{
  "train_examples": 203450,
  "encoder_expansion": 6,
  "decoder_width": 256
}
Rows from block 3 of the text decoder, named by matrix and row number. Rows with one number belong to one neuron. Each number is 128 + 32 x the weight over its row's rms, rounded and kept within 0 to 255. All counts start at 0. After the name is the row's rms in percent of the matrix's.
# fc1: MLP up (decoder.blocks.3.mlp.fc1.weight, 512x256), inputs 0-127
# fc2: MLP down (decoder.blocks.3.mlp.fc2.weight, 256x512, transposed), outputs 0-127
fc1.226 090 [ 96 125 138 138 104 103 115  57 135  72 162 105 161 143 123  77 123 163 128  82 163 162 166  68  85  76  90 124  74 145 141 132 120 133 128 117 104 153 121 125 117 101 109 147 158 180 117 102  96 118  70 151 140  96 163 100 184 148 107 135 112 171 130 160 104 124 146 100  87 127 176 150 104 182 205 121 115 106  87 112 156 139  66  91 195 150 111 128 131  93  56  76 132 130 144 145 164  42 147 138 132 121 141 149 208  99 144 144  89 122 142 129 116 151 114 128  91 140 114 168  98  72 169 186 109 112 170 141]
fc1.227 097 [172 138 180 136 177 187 122 178 161 122 157 116 144 116 127 111 127 159  91 168 119 101 128 193 158 107 125 136 152 134 110 103 179 107  93 145  88 121 122 118  66 140 102 207 110 127 191 117  96 103  91 106 144  98 146 176  81  48 111 150  92 156  89 116 130 108 115 122 126 121  95 208 118  80 111 116 110 187 157 115 150 164 118 161 120 129  84 124 108 180 111 147  96 105 160 174 111 212 140 154  81 103 131 136 158 149  82 140  93 117  77 126 106 102  88 153 161 102 138 175 136 134 134 171 158 129 155 129]
fc1.228 106 [ 95 122 135 157 133  59 130 159 159 151 109 169  99 141 118 130  90 106 134 156 147 177 102 109 126 103 154 132 163 132  84  85  74 110 152 116 119 105 109 100 106 140 135 119 122 126 122 109 106 120 152 123 162 141 155 121 105 158 101  98 142 111 130 132  63 165 155 167 158 177 173 118  91 198 169 107 109 112  64 105 127  88 103  90 107 109 120 152 203 175 128 162  84 110 123 111 136  87 164  96 130 122  97  95 107  93 113 125 131 164 133 124 165  99  97 146 148 151 135 184 154  65 204  82 162 151 125 211]
fc1.229 094 [123 141 114 145 134  91 140 135 108 113 133 114  74 117  88 122 146  50 116  99 153 136 144  45 138  96 167  96 180 125 148 126  96  95 129 131 171 114 166 131 128  76  99  61  87 173 140 132 138 137 129 131 116 112  40 138  87 169 188 172 137  87 148 163 142 168 142 132 100 118 154  96  94  72 169 129 156 101 162  90 185 110  62  62 169  89 132 169 115 110 109 174 109 117 141 137 139  64  91  89 100 150 135 154  74 116 188 129 146 158 161 149 141 144 180 137  77  67 135 164 165 115 119 140 158  55 120 151]
fc1.230 109 [181  93 186  93  79 156 115 171  82 100 150 144 111 164  68 107 151 106 169 133 110  73 142 163 192 144 102 135 124 103  94 146 167 143 116 116 109 138 137 130 152 115  65 143 161 204 162 135 123  77 121 149 162 160 129 143 126 142 191 173 130 121 112 153 126  92 170 109 103 137  97 129 136  92 105  57  89 168 122 180 106  81 199 142 122 174 135 146 152 210 103 103 104 117 100 122 161 118 128 170  72 157 173 135 126  75 106 114 163 173 116 151 161 120  60 146 126  96 149 110 136  89  99 137 124 127 128 134]
fc1.231 102 [112 141 121  98 104 103 133 171  83 215 115 100 145  78  96 137 115 130 191 123 119 112 198 109 125 133 117 167 149  95 123 172  90 125 163 133 114  94 125 118 111 106 137 116 116 145  75 106 157 111 127 190  96 121  68 166 107 107 128 112 148 129  86  99 162  80 151 113 157  65 147  97 118 111 114  99 142 106 135 163  97 139 108 142  97 187 160 175 158  96 146  66 114  78 150 142 142  84  47  49  74  88 111 164  76 149 104 138 132 146 111 131 203  48 116 118 111  99 145  76 117 115 123 143 155 191 116 109]
fc1.232 103 [176 107 102  92 119 128  91  64  97 109 139 161 142 100 146  96 188 103 164  84 128  64 165 151 127 122 102 176 126 155 125 120 142 106 165 154 147 147 141  71 141 153 116 122 159 111  64 119 151 117 146 105 144 118 161 136 116  84  69  89 153 139 133  95 164 132 139 125  84  74  88 142 152 115 154 125  67 135 126 182  83 170 108 107 105 133  91  62 114 128 102 128 155 107 184  84  89 183 111  84 127  73  83 159 134 133 116  48  91 180  78 149  47 120 184 118  71 160  75 137 133 141 115 113  99 113 134 107]
fc1.233 104 [ 99 127 168 115 165 157 119 125 138 125 144 146 100  81 132 141 149 133 119 188 144 126 196 118 159 117 146 118 120 124 140 116 191 146 191  97 158 147  32 112 120 118  94 139 136 166  98  86 130 104 180 123 158 110 131 179 118 152 159 117  94 142 172 155 147 123  95 147 123  82 119 180  62  99 149  83 162 104 163 131 124  73 123 136 128  70 149 101 198  83  88 130  94 100  83 163 125  81 150 120 104 114 181 128 122 110 120 105 137 189  71 129  99 116 145 180 103 158  72  96  85  59 132 142 234 144 194 113]
fc1.234 092 [ 64 177 142 157 189 100 103 158  73 165 175 255 154 157 129 132  97 122  75 131 135 126 165 128 166 164 172  99 113 101 109  93  83 108 131 156 183  97 173 107  77 180 165  94 105 153  65 114 109 100 103 110 123 172  98 186 120 148  42 107  91  88 123 148 168 157 158  82 159 155 125 166 169 131 119 111  90 170 144  99 163  92 138 118 171 111 126  80  44 117 146 156 105 142 131  90 126 126  83 122 115 106  88 102 169 128  91 132 100 128 135 133 124 122  86 141 120 176  84  78 159 190 140 149 117 129 137  97]
fc1.235 102 [198 190 193 110  86  93 117  71 130 125  94  87 110 159 183 110  81 104 130 122 117  76 191 127 171 132 110 148 108 125 133 124 159 102 100 136 148 124 168 118 114 109 162 128 187 129  78 109 177 177 153 166 141 100 122  86 120 124 152 180 106  69 107 153 126 117 121 128 118 117 103 111 154  95 156 127  95 154 138 142 109 109 103 109  81  70 107 143 178  74 137 163 172 142 171 161 172 133 120  93 107 130  75 173 176 142 124 115 129 160  58 138  95 123 143  80  78 143 171 119 101 115 182 175  89 105  95 148]
fc1.236 107 [ 60 120  78 121 126 138  93  72  85 116 112 115 133 152 119 113 144  92 189 153 113 134  87 107 120  75 123 144 153 167 148 113 135 151 158 179 163 121 161 118 110 112  58 143  77  99 174  59  90 145 141 102 161 139 115 203 142 121 144 148 125 164  62 154  77 150 108  68 118  68  58 111 153 143 126  74 148  77  95 133 116 119  57 132 144 106 174 150 114 158  41 132 107 151 112 137 141 150  57 144 115  41 135 181  87  88 107  72 153 104 164  63 121  73 128 132 131 116  80 119 162 102 170 146 175 151 168 147]
fc1.237 103 [125 146 154  90 160 144 180 129 167 159 151 123  89 122  92 125  67 131  82 147 101 146 145 178 181 156 131 103 136 153 124 167  83 121 121 113 130 179  92 201  97  67  81 163 113 118 100 149 179  97 132  50  93 175 166 101 124 159 141  88 167 162  68  67 145 138 140 133 108 124 108 107 134 166 165 114 107 101  80 123 195 127 170 115 115 119 185  76 101 160 177 169 150 138  69 150  77 137 118  89 160  57  96 113 146 119 114  98 122 150 135 141 123  87  96  87 129 155 137 173 169  99 133 120 101 123 151  91]
fc1.238 108 [115 134 139 113 133 136 126 131 146  42 123 140 139 111 105  89 133  67 100 150 103 232 201 105 181 178 116 104 164  93  99 106  96 129 123  79 161 182 112 135 131 143  86 107  87 189 142 124 173 118 135  92 115 191 109 115 113 124 104  96 117 172 106 127 119 101 119  85 147 112 117 144 106 120 153  97 128 110 138 116 164 156 130 137 142  81 120  75 164 167  87 169 123 112 123 170 129 145 119 118 173 130 122 110 115 219  86 135 153 201 131  89  98  80  81  81 170 163 149  97 175 183 110 125 176 149 157 124]
fc1.239 100 [145  91 106  62 122 136 148 136 153 127 190  91 194 108 128 113  69 160 132  97  95 181 196 184  84 137 175 136 186 136 135 164  98 176 121 156  85  72  49 104 140 107 133 149 147 157 118 108  92 121 186 117  63 149 121 108 171 115 109 203 177 133  86 125 129 147 170 121 167 149  61 121 117 163 116 142 130 149 129 116  93 173 101 144 107 129 111 160 136  97 132 115 124 174 193 129 141 152 115 144 151 129 116 130 180 112 176 135 130 106 125 164 147 121 151 115 135 119  89 119 113 114 177  90 121 136 146 138]
fc1.240 101 [ 83 139 116 154 108 107 130 112 189 167 143 170 128 162 124  80  52 175 133 119  80 163 205 142 132 136 122 138 132 139 145  96  98 122 137 108 158  72 139  53 103 117 142 130 172 218 114 130 115 125 147 116 158 148 131 151 109  76 108 125 123 147 142 146  72 107  77  94 126  62 146  78  96 125 135 109  23 137 118 147 138 127 131 148 102 157  84  79 164 138 129 147 122 126 173 110 122 132 124 130 139 175  86  88 120 108  99 110 168 163  66  74 178 152 155 133 112 125 135  74 126 101 128  85 135 118 109 203]
fc1.241 095 [102 127 133 127  79 155 122 131 132 130  97 166 179 135 121 136 121 114 115  58  98 149  93 121 106  81 123 161  79 156 167 169 113 181 177 143 112 106 137 151 133 177 158 138  94 142 120 132 127 145 116 121 146 148  87 196 146  97 180 136 137 128 118 110 148  83  75  99 126 141  72 116 138 151 171  79 127 148  99 123  99  82 121 130 112 105 119 116 150 145 122 126 197 162 136 215  63 165 169 155 173 177 128  94 112  89 173 123 133 104 125  88 140 117 141 151 154 125 102 137 160 170 241 156 113 133 139 102]
fc1.242 096 [131  97 143 160 134  94 172 121 151  91 173 127  72 202 117 176 141 130 102 148 170 143 147 176 142  95 116 134 134  80 152 155 142 121  49 140 104  86 154  87  97 167 154 134 140 120 135 161 141 152 105 177 119 137 176 164 105 150 137  43 130 154 116  96 147 105  79  95 110 142 148 157 127 152 121 107 156 147 145  48 112 114 196 127  69 148  75 127 181 105 119  88  96 196 139 142 145 141  96  95 151 132  82 102 138 119 106 131 130 128 139 140 117 144 126 102 205 130 153 161  96 103 141 127 144 152 112 115]
fc1.243 105 [128 152 111  70 106 114 176 135  76 102 142 160 132 109 126 171 110 117 189 165 144 138 121 174 136 155  87 108 156 133 162 162 140 105  96 111 136  60 104 110 114 162 134 168 153 149 124 112 102  63 122  26 150 160 169 157 131 116 168 128 197 142 161 141 106  84 139 153 131 111 127 141  92 148 147 145 123 126 160  98 100 158 178 114 117 191 146 138 132 118  79  59 182 152  88  81 171  68  90 154 141 143  88 140 152 156 129 115  93 108 147 122 169 157  84 135 105 101 112 128 170  88 118 138  93 131 157 104]
fc1.244 096 [109 131 114 108 119 177 138 108 122 113 180  93  76 145  99 153  69  86  94 150 112 103 166 152 136 165 116 146 137 134 159 140 104 171  62 153 140 176 125 154 107 160  64 166 109 132 110 117 135 124 100 101 150 155 190  84  86 154 142 149 173  93 125 171 132  75 115  62  38 183 133  30 137  96 124 102 138  32 114 153 115 174 160 154 155 112  66 206 187  78  92 121 129 123 175  48 148  80 112 103 119 172 130  86 155 148  90 143 123 167  93 122 150 102 150 147 144 128 104 110 109 137 121 154 174  85 134 132]
fc1.245 101 [108 154 174  86 133  86 121 170 144 116 144 107 176 136 125 115  59 128 133 118 153 170 123 203 128  86 116  72 171 123 133 143 149 148 141  99  88 104 150 149 166 126 111  85  84 140 113 123 121 138  67 126 149 165 139 178 104 135 129 173 176 185 158  61 141 146 169 154  97 115 143 132 142 111  58 153 145 165 121 145 165 129 119 147 135 110 167 129 115 107 147 172 156  66 130 106 117 133 107 154 173 149 135 117 167 125  92 117 129  81 102 101 133 134 128 170  88 120 172 118 168 129  61  74 101  83 110 144]
fc1.246 093 [129 138 109 135 163 141 147 113 140 111 135  82 154 119 142  99 136 107 105  96 115 102 116 213 182 100 128 138  83  94 134 138 142 179 167 112 121 106 168 142 108 151 104 148 117  91 152 105 219  95 110 154 160 106 171  94 104  83 140 164 101 136 106 181 128  96 151 167 107  87  78  93 112 158 130  65  75 136 125  95 191 115 114 130 150  84 174 144 173 112 141 146 160 173 128 144 129 144 178 122 163  97  83 129 111 128 117 166 113 130 135 125 125 116 128 154  94 130 107 140 153  87 121 110 124 112 138 143]
fc1.247 103 [108 164  91  98 184  95 135  67 129 171 140 120 128 132  88  62  77 166 199  91 142 111 144 149 156 106 127 144 229 122 128  73  70  93  81 150 141 163 137 136 116 119  52  98 107 159  60 117 110 123 174 143 132 121 109 185 146 157 178 159 145  83 108  88 159 103  89 149 101 114  69  87 153 131 134 104 122 124 155 161 127 109 122 159 138 185 178 113 101 147 124 150 145 154 151 134 159 188 144 170 190 131  84 160 166 207 140 119 126 111 133 142  74 133 170 101 102 131  84 159 128  77 120  78 153 150 191 169]
fc1.248 108 [152  56 104 126 157 173 168 144 150 123 135 104 158 102 103 102 136 125 136 128 113  90 147  29 158 115 126 117  88 159  83 138 116 139 103 123 158 126 144  94  94 161 124  77 120 161 138 187  81 119  70 130 118  72 124 126 156  86 140 136 131 180 136  87 150 170 144 132 124 141  91 134 108 221 125 151 104 165 118 132 109 114 104 180 142  58 123 120  40  92 130 115 131 123 157 170 122 122 151 124 118 129 195 105 197 110 120 159 151 148  79 140 124 132 186 151 133 129 100 134 143 125 168  95 125 118 118  98]
fc1.249 099 [135 151 109 167 122  99  87 108 136  99 187 158 138 124  93 130 156 179  96  93 218 106 158 108 197 152 106 161 138 165  92 176 191 118 121 122 176 143 101 140  94 141 110 180 160 184 181 100 119 106 123 165 131 142  91 164 136 115  92 149 168  79 129 115 141 167 152 125 149 106 140 123 178  60 124 119 111 142  40 147 147 143 132 140 210 163 131 127 188  83  67 109 136 131 107 100 158 118 123 138  74 126 139 123 116 148 198  52 136  71  82 115 111 105 133  83 163 118 113  77  92 139  98  83 138  83  70 125]
fc1.250 107 [144  98 143 113 146 147 125 139 103  79 148 114 167 105  86 174 193 120 174 168 135 133 131 152 183 142 151 193 133  92 157 120 147 123 163 105 105 148 115 126 157  71 111 104 163 104 159 146 160  87  94  95 165 112 120  97 181 143 114 177 119 151 115 127 124 139  70 161  81 136  86 100 124 137 176 111 142 126 144 121  91 113  68  84 158 147 202 121 129  78 191 177 165 110 135 103  93 147 170 121 179 141 162 135 106 109  89 103 126 150 130 191 111 161 160 124 135 118 111 126 123  96  89 204 151 154 118  71]
fc1.251 099 [111 131 131 156 120  71 110 189  57 175 107 152 119 159 143 107 152 138 150 127  90  71  80 102 178 110  77 120 136  94  97 137 123 106 134 110 171  94 122  98 197 101  92  74 135 114  97 133 109 142 127 117 148 137 111 145 138 158 182  84 149 128 143  72 129  20 140 148 109 130 143 102 100 153 116  62 102 125 219 106 116 118 103  71 124  82  98 124 118 174 148 189 121 135  97 126  87 138 160 101 146 137 134 101  89 158  87 158 113 127 115 165 142  45 160 157 103 100  91  77 174 134 145 120 142 136 117 130]
fc1.252 100 [ 67 158 161 147 135 134 152 147 118 132 145  73 115  83 142  68 176 179 159 105  81 110 128 106  49  94 176 204  62 154  99 118 161 186 142 150 179 120 126 129  74  94 100 152 115 120 126 178 145 111  77  88 137 151 211 104 147 101 122 109  86  96 152 170 130 140 143 142 119  97 154 135 137 136 119 129 112 148  49 172  91 117 143 103  97 117 132 191 124 128 108 161 134 179 120 108 110 103 140 186  96 127 162 182  98  69 172 123  76  75 109 124 137 123  94 118 146 133 121  55 106 119  72 124 147 115 145 181]
fc2.226 091 [135 136 129 144  99 115 135 145 148 166 182 131  69 127 168 152 159 151 199 130 188 165 127 104  96 154 136 147 148 147 135 137  81 110 160 110 153 103 171  76  90  82 166 159 173  83  74 126 123  92  40 120 123 165 149 184 103  86 109 130 147 141  89 144 129 144 106 102 121 102 112 128 130 143 116 112 122 178 149 195 130  60 150  96 107 103  88 151 192 140 114 134  82 131 168 138 175 130 133 204 160 134  94  91 136 153 183 139 176 159 134 145 108 108 139  61 125  93 109  81 144 105  91 153  97 101  82 139]
fc2.227 094 [114 123 151 162 180  70 139 129  85 147 132 151 173 110 151 158 122 160 138 126 204 144 132 218 103 181 140 132 117 193 140 156 136 142  98 112 178 135  67 112 112  98 104 154 196 171 151  80  83 126 158 105 143 123 166 127 139 166  81 146 150  84 139  94 138  67 156 162 122 116  94  89  95 112 154 123 180 127 163 134  85 105 128  81  99 177 132 139 166 163 118 118 138 123  83 148  94 198 172 193  41  86  40  71 128 138 226 168 146 121 140 103  83 127 184 114  82 117  80  95 166 135  85  89 146 132 205 121]
fc2.228 104 [160 177 158 160 166 143 129 161 137 144 107 156 125 134 162 108  92 119 165 190  81 129 104 127 209 114 127 141 141 149 116 174 111 152 128 168 122 105 117 171  89 111 129 166 141 107 127 105 130 118 133 119  79 126 134 121 120 182 150 113  62  82 130  92 151 131 157 112 126 158 103 136 153  78 118 161  80 136 160 147 132 104 171 122  85 103 159 112 135 135  91 101 180 131 144 151  94 158 147 171 109 110 140 129 177 112 131  82 139 168 153 146  80 141 142 104  92  70 127 151 142  86 118 158 123 118 118 195]
fc2.229 091 [104 104 132 123  36  86 126 178 180 174 140 146 154 121 119 134 154 109 161 141  86  72 166 122 102 163 141 192 106 165 102  76 121 147 137 130 134 124 107 113 130 120 138 183 130 124 156  94 153 100  77  98  69 138 108  92 191 114 123 147  96 182 163 146 116  75 159 114 149 125  94 142  92 132 121 129 109  91 159 148 154 159 132 104 112 145 187  80 177 144 105 154 106 150 156 134 127 115 120 182 133 140 131 152 120 110  71 114 152 151 131 154 138 163 128 110  77 157  91 151 170 120 177 122 122 133 142 141]
fc2.230 110 [118 113 110 144 111 114 111 153 103  69 167 139 102 123 100 139  92 167  76 120 123  94 115 133 135 118 173 105 138 114 125 133 111 126 133  90 135  97 118 157 192 131 163 185 114 130 124 166 179 131  48 120 142 127 147 120 122  96  54 148  95 136 116  67 197 118 148 126 105  64 131 116 144 130 105 153 114  96  67 171  89 129 140 181  95 112 183 113 143 176 183  93 131 142 139 164 137  64 116  85 122  94  82 119 100 165 138 122 109 136 147 106  96 121 127 176 149 155 142  88 135  77  49 154  92 133  67 120]
fc2.231 099 [105 128 175  95 108 115 123 152 134 114 130 195 141  76 195 127 142 128 146 117 165 106 122 116 104 142 181 138 146  91 107  99 179 121 142 199 107 148 122 142 136 142 137 162 184 156  86 138 118  97 178 179 104 155 137 113 138 159 103 135 163 167 102 147 110  98  94  98 164  82 156 144 109  75 131  65 150 132 116 110 172  99 127  82 182 134 126 104 110 104  78 115 136 149 136 155 119 143 106 133  69 126 154 115 171 132  53  88 112 125 101 123  98 137 135 125 160  51 144  90  95  82 132 136 205 133 148 123]
fc2.232 094 [102 100 105 114 150 111 117 158 109 158 124 139 130 166 130 147  82 112 131 146 111  84 118 139 120 154 117 120 167 187 112 142 115 120 141  95  72 133 161 151 115 145 130 162 157 134  95 111 117 126 119 102  76 116 114  50 111 222 153 107 133 179 176 117 128 116  81 146 178  86 135 170 113 144 172 126 130 103  83  94 105 206 150 152 149  93  93  95 162  85 107 166 109 126  72 140  99  99 181 182 128 141 101  41 109 162 115 121  92 141 162 145 142 167 102 168  96 118 145 133 105 135 135 130  72 128 101 111]
fc2.233 100 [110  77 136 129 115 140  76 125 176 131 166  93 142 182 135 114 122 107  98 156 104 111 117 147 148 135 108 101 131  95 201 143 137  72 118  84 113 110 106 100 135 117 200 110 125 115 132 157 119 134 125 110  85 119 108  91 183  54 126 117 151 123 138 174  81 126  98 150 147 118 120 140 142 109  78 149  86 124 122 156 121 121  79 118  94  60 134 162 108  86 132  97 118 153 136  96 148  71 112 133 152 126 190 142 128  97 115 154 135  83 184 157 135 133 117 136 166 103 168 113 123  98 135 195 158 154 166  79]
fc2.234 092 [111 102 137 112  97 115 152 109 206 126 138 131 117 105  98 112 102 126 108 174 162  47 152  89  96  51 106 139 144 163 125 172  75 217 175  63 107 129 136 130 136 184  90 139  98 108 156 195 129  91 114  80 137 132 181 110  83 179 136 131 154 185 137 173  93 113  97  83 107  97 173  80  72 143 130 141 120 147 150 121 123 132  71 168 161 145  68 126 127  77 122 138 149 133  88 143  96 136 108 150  98 137  99 122 150 144 111 111 156 174 112 119  62 122 158  87 179 116 162 163 174 118 143 121 113 110 159 117]
fc2.235 103 [125 145 181 122 154 144  75  93 149 147 123 146 150 145 100 181 134  81  79 124 110 147 127 122 155 152 158 164 124  76  91 172 168  90 140 118 110 146 153 171 175 116  86  66 117 158 109 155 158  99  67 136 135 150 106 123 187 184 127 119 102 121 160 129 115 187 186 143 108 100 195  83 127 139 149 116 138 190 133  95 121  78 101 136 132 166 130  55 156  99  76 155 170 126  77 125 123  65 122 173 144 185 118  98 120 133 131 156 127 143  41 131 132 201 149 106 142 108 108 133  95 191  88 118 145 183 143  95]
fc2.236 103 [ 42 152 153 141 126 181 158 119 131 138  99 125 144 137 156 101  98 183 132 108 180 126 121 142 120 148 143 154  99 137 164 153 127  83 210 160 149 169 106 114 136 145 157 110  65 147 145 125 136  69 136 147 102 103 137 134 163 120  87  92 138 116 106 154 128 135 148 126 186 117 171 148 101  73 144 120 149 106 152  87 132  93  79  59  70 128 132 112 132  52 160 106 135  83 109 182 121 102 164  77 157 132 101 141 138 138  56 174  89 131 118  64 146 158 131 124 139 117 127 143 183  88 150  75 144 126 139  87]
fc2.237 098 [162 129 165 139 146 175 165 183  96 102 105 157 113 134 113 170 167 202 179 158 121 129 114 143 169 101  97  94  88  94 104 158  98 153 144 170  99 157  67 140 126 119 186 139 129 165 124 142 153 162  76 122  99 108 102 207 185  68 194 206 127 111 230 136  78 113 151 122 114 138 129 126 185 130  93 119  89 125 135 164 143  59 138 112 115 124  69 178 210 104 144  90 134 121 151 160 122 163 100 136 141 177 141  89 158 156 139 162 171  93 144 141 199 176 121 189 135  80 127  81 125 103 146 151 117  86 125 124]
fc2.238 104 [131 111 143 143 120 134  91 145 132 173 142 127 137 167 138 177 144 118 155 137 138  97 140 146 141 109  76 132 161 165 105 123 119 174 118 147 135 110 105 149 150 168  89 144  84 142 115  98 135 107 126 110 129  75  92 114 130 101 142 200 107 124 145 158 154 144 153 150  53  96 148 190 109 115 175 112 153 153 142 116 111 140 165  91 119 169 158 130  91 109 125 185 100  88 150 150  80 133 178 107  93 230 117 107 181 117 116  92 129 152 143  80 186 175 170  80 196 105  84 144 133 108 139 138 187 162 151 114]
fc2.239 105 [ 46 141 149 135 109 165  84 118  82 123  36 134 111 126 151  88 185 177 125 131 147 150 119  91 162 140 156 207 140  99 155 127 135 178 139 100 155 154 104 179 123 126 101 166  85 131 173 178 156 112 181 141 145 168 120 120 113 141 173  95  96 139 125 158  93  94 155 109 129  80 135 108 175 124 195 104  51  82 105 121 143 129  95 117 156 145 120 154 162  92 100 116 167  97 167  82 107 205 147 160 128 188 102 117 154 140  66 127 116 146  77 125 155  89  78  95  80 145  92 153 127 100 128 131  82  94 143 134]
fc2.240 106 [119 115 171  69 175  94 168 114 189 115 123 129 112 151  99 141 129 141 104 109 184 175 114 126  95 138 128 111 131 116 128 151 134 184  77 121 130 106 132  96 124 221 137 132 120  93 151 187  81 102 136 218 139 154 121 150 173 144  81 152 143 133 169 110 133 157  92 153 165 132 140 110 117 204 152 104 112 127 111  87 121 165  97  80 160 174 130 169 166 130 138 149 126 150  68  75 135 114 111 142  96 163 184 120 134 124 146 137 136 115 136 136 104 137 138 131 153 171  92 177 123 151 137 160 112 196  88 112]
fc2.241 092 [135 133 133  74 123 170 101 120 141 151  97 140  99 105 127 143 134 151 107 122 126 198 118 132 154 178 113 138 123 185 131 135  86  81  98 147 160  93  77 111 105 135  99 104 102  71 122 108 145 104  54 122 138 174  83 125  83 119 227 121 111 168 151 124 117 133 125 115 129 115 142 185 107 131 137  92 169 111 133 103  97 161 106 188 118 112 125 103 165 126  92  91  90 163  79  87 175 133 131 117 113 159 151 112  96 138 123 161 161 137 109  99 159  89  89 170 168 165 102  99 112 116 141 146 115 140 128 128]
fc2.242 102 [103 128 109  98 123  68 113  91 113  70  77  97 114  65 159  84  79 163 137 130 142 123  94 136 119 135 141  85 167 104 136  86 120 106 116 128 130  80 171 150 134 112 183  91 122 176 152 100 201 169 184  97 102 171 129 125 120 134 179 147 145 112 139  92 156  96 170 173 169 101 149 125  96  81  34 145 164  81 165 138 149 137 100 175 122 119 115 101  74  96  88 135 162  98 125 142 135  77 122 169 113  85 102 125 154  89 113 114  92 141 138 112  98 116 159  94 128 151 125 140  94 138 157 126 125 158 125 115]
fc2.243 104 [186  66 135 160  94 127 125 146 167 169 133 126 124  86  98 127 136 158 102  92 116 172 163 119 178 124 157 111  99 132 184 139  88 136 116 188 125 151 126 122 110 124 160 116 139 153 161 143 133 173 177 117 173  71  83  80 182 159 136 129  75 129  93 164 180 116 167 167 108 111 143  82 146 125 162 100 131 139 131 124 167 133 118 121 131 166 121  85 115 198 104 134 161 144 164  90 111 110  98  98  98  73 147  88  73 122  89 107 166 100 158 152 151 105 129 181 123 123 126 104 110 152 171 134 107 146 119 112]
fc2.244 094 [116 148 128 156 151 146 139 166 125 155 107  56  97 166 131 136 121 156 159 131 108 122 109 163 134  78 139 162 112 141 144 111  96 144  74 117 162 108  95 181 162 100 175 203 156  91 131 149 130 126 174 109 131 131 126 157  45 127  90 122 151 139 113 137 143  72 107 139 172 169 154 117 149 124  73  49 104 138 118 106 155  94 117 132 173 144 173 175  99 165 180  79 130  68  89 163  84 188 123  97 151  69 187 165 119  91 112 140  95 164 152 117  99 146 148 164 148 178 166 124 123 157 130 168  55  85 176  80]
fc2.245 104 [163 114 124 128  92  72 102 180 102 132 119 176 210 143 105 126 124 171 150 113 168 100 140 107 138 205 160 111 130  74 196 161 104 164 109 114 109  83 125  97 142 145 145 116 137 180 134 158 134 139 101 152 143  87  75 118 105  92  98  96 195 155 141 120 132 115  86 142 117 124 192 131 159 159 140  31 133 110 149 179 172  90 184 141 102 123 138 189 177  91 161 135  96 183  82  96 124 120 127 149 115 124 158  89 140  98 140 165 125  96 146 160 141 179 108 105 114  88 119 167  87 161 159 118 109 174 159 115]
fc2.246 095 [131 145 161 104 121 136  97 123 166  89 106 140 101 139  59 159 134 145 107  90 121 120 165  87 150 157 131 136 105 152 121 121  89  81  90 108  89 192 133  84 163 184 187 112 110  85 118  80 150 145 137 127 101 143 118  85 137 188  93  86 133 134 169 117 137 179  61 148 129 142 114 168  98  87 129 149 124 108 122 112 108 152 141 116  87 119 118 146 153 179 169 119 161 128  97 123 160 104 109 163 130  58 112 141 107 202 124 122 116  84 149 135  82 118 115 118 148 175 129  99 118 101 206  92 106 146 101 218]
fc2.247 100 [190 109 104 101 102 118  80 179 139  86 107 116  82 171 103 124 107  96 116 177 116 172 159 138 123 106 104 112 142 121 141 116 167  71 144 160 102 120 115 117 116 123  99  73 160 148 145 158  70 106 175 110 111  99 114 128 153  94  73  92  95 140 181 128 136  78 121 114 151 112 135 143 135 106  99 105  78 115 176   7 133 113 177  95  93  96 131 136 189 128 131 145  82 137 118 177 155 137 124 184 160 115 173 115 139 111 117 111 132 107  67  89 110 199 125 188 161 104 122 177 117 110 125 131 136 162  86 145]
fc2.248 105 [130 105 128  73 145  96 115 160 206  93 130  83 145 117 117 153 121 143 176 105 131 196 116 188 127  97 194 127 145 156  67 119 145  75  87 125 151 118 144 140 111 113 150 152 141 153 124 120 149 140 150 139 132 138  85 109 134 139 118 139 149  73  87 148 111 121 110 130 111 179 164 120 136 116 126 109 161 136 102 134 128 122 112  43  94 123 146 117  96 143 134 102 126 176 145  87 126 158 127  83 136 101 110 159 107 199  99 100 111  87 117 196 129 114 163 120 141  61 121  88 163 109 109 136 110 112 125 119]
fc2.249 101 [160 168 145 120 152 107 135 113 186 152  82 139 101 145 137 126 172 125 190 124 100  62 171 111  53  97 174 155 123 104 143  76 121 105 103  61 129 116  86 150 126  98 142  89  92  71 110 167 167 170 115 104 161 123 133 150 124 125 144 134 113 134 142 139  49 146 140  82 111  84 136 132 118 187 175 126 167 154 135 133 146 114 145  84  95 103  64 108 142 124 165 143 164 176  72  83 106 123 153 100 151 140 148 107 135 103 110 193 192 151 187 171 125  69 131 159 132 137 154 153 135 138 151 131 100 115  89 152]
fc2.250 105 [154 127  95 134 108 101  51 100 104  85 130 222 142 152 104 111 141 153 142 108 148 149  70  96  81  98 128 116 116 158  83  93 138 168 117  99  76 146 118  97 136 130 130 146 137 135 151 209 184 167 149  84 102 166 170 115 106 125  99  93 100 188 111 122 166 108 139 146 155 101 145 139  88 105 147 151 110 104 173  88 174 160 145 173 114 119  97 136 122 193 117 160 127 116 106 170 102 134  95 112  54 196  84 138  75  98  54 109 182  95 101 127 103 126 117 139 158 205 149  94 128 146 164 139  87 128 192 130]
fc2.251 098 [ 94 169 137 222 153 143  99 119  93 168 121 145 113 124  95  92 116 172  59 113 121  94 128 150 168 149 189 177 108 168 121 100 180 172 160 135  95 112 124 112 121  73 117 114 129 152 117  89 168 131 176 117 111 145 115 190 119 105 175 104 180 118 140 105  88  99  68  69 146 159 157 118 132 120 134 115  92 156 128 130 160 111 143 112 151 166 140  91 115 175 129  74 139 156 157 106 179  52 120 181 165 173 168 140 123 128 134 125 121 210 116 153 133 131 150 156 137  72 135 125 169 132 135 107  82 123 128 148]
fc2.252 096 [111 164 100 140 101 107 111 199 112 152 112 174 181  90 141 135 123 105 139 132 135 164 173 159 144 137 110  88 130 183 117 110 140 111  78 135 197 136 101 159 161 162 150 128 106 102 138 114 100 167 164 162 159 154 123 140 142 127 154 141 169 101 156 119 155 225 173  99 134  99  87 154 150 129  87 184 105 134 171  63  97 151 193 105 193 154 115 174 153  98 124 130 143 112 154 165 163 174 139 132 163 125 114 163 172 144 122 182  84 122  97 112 197 182 167 105 122 183 168 176 151 154  75 145 141 143 157  76]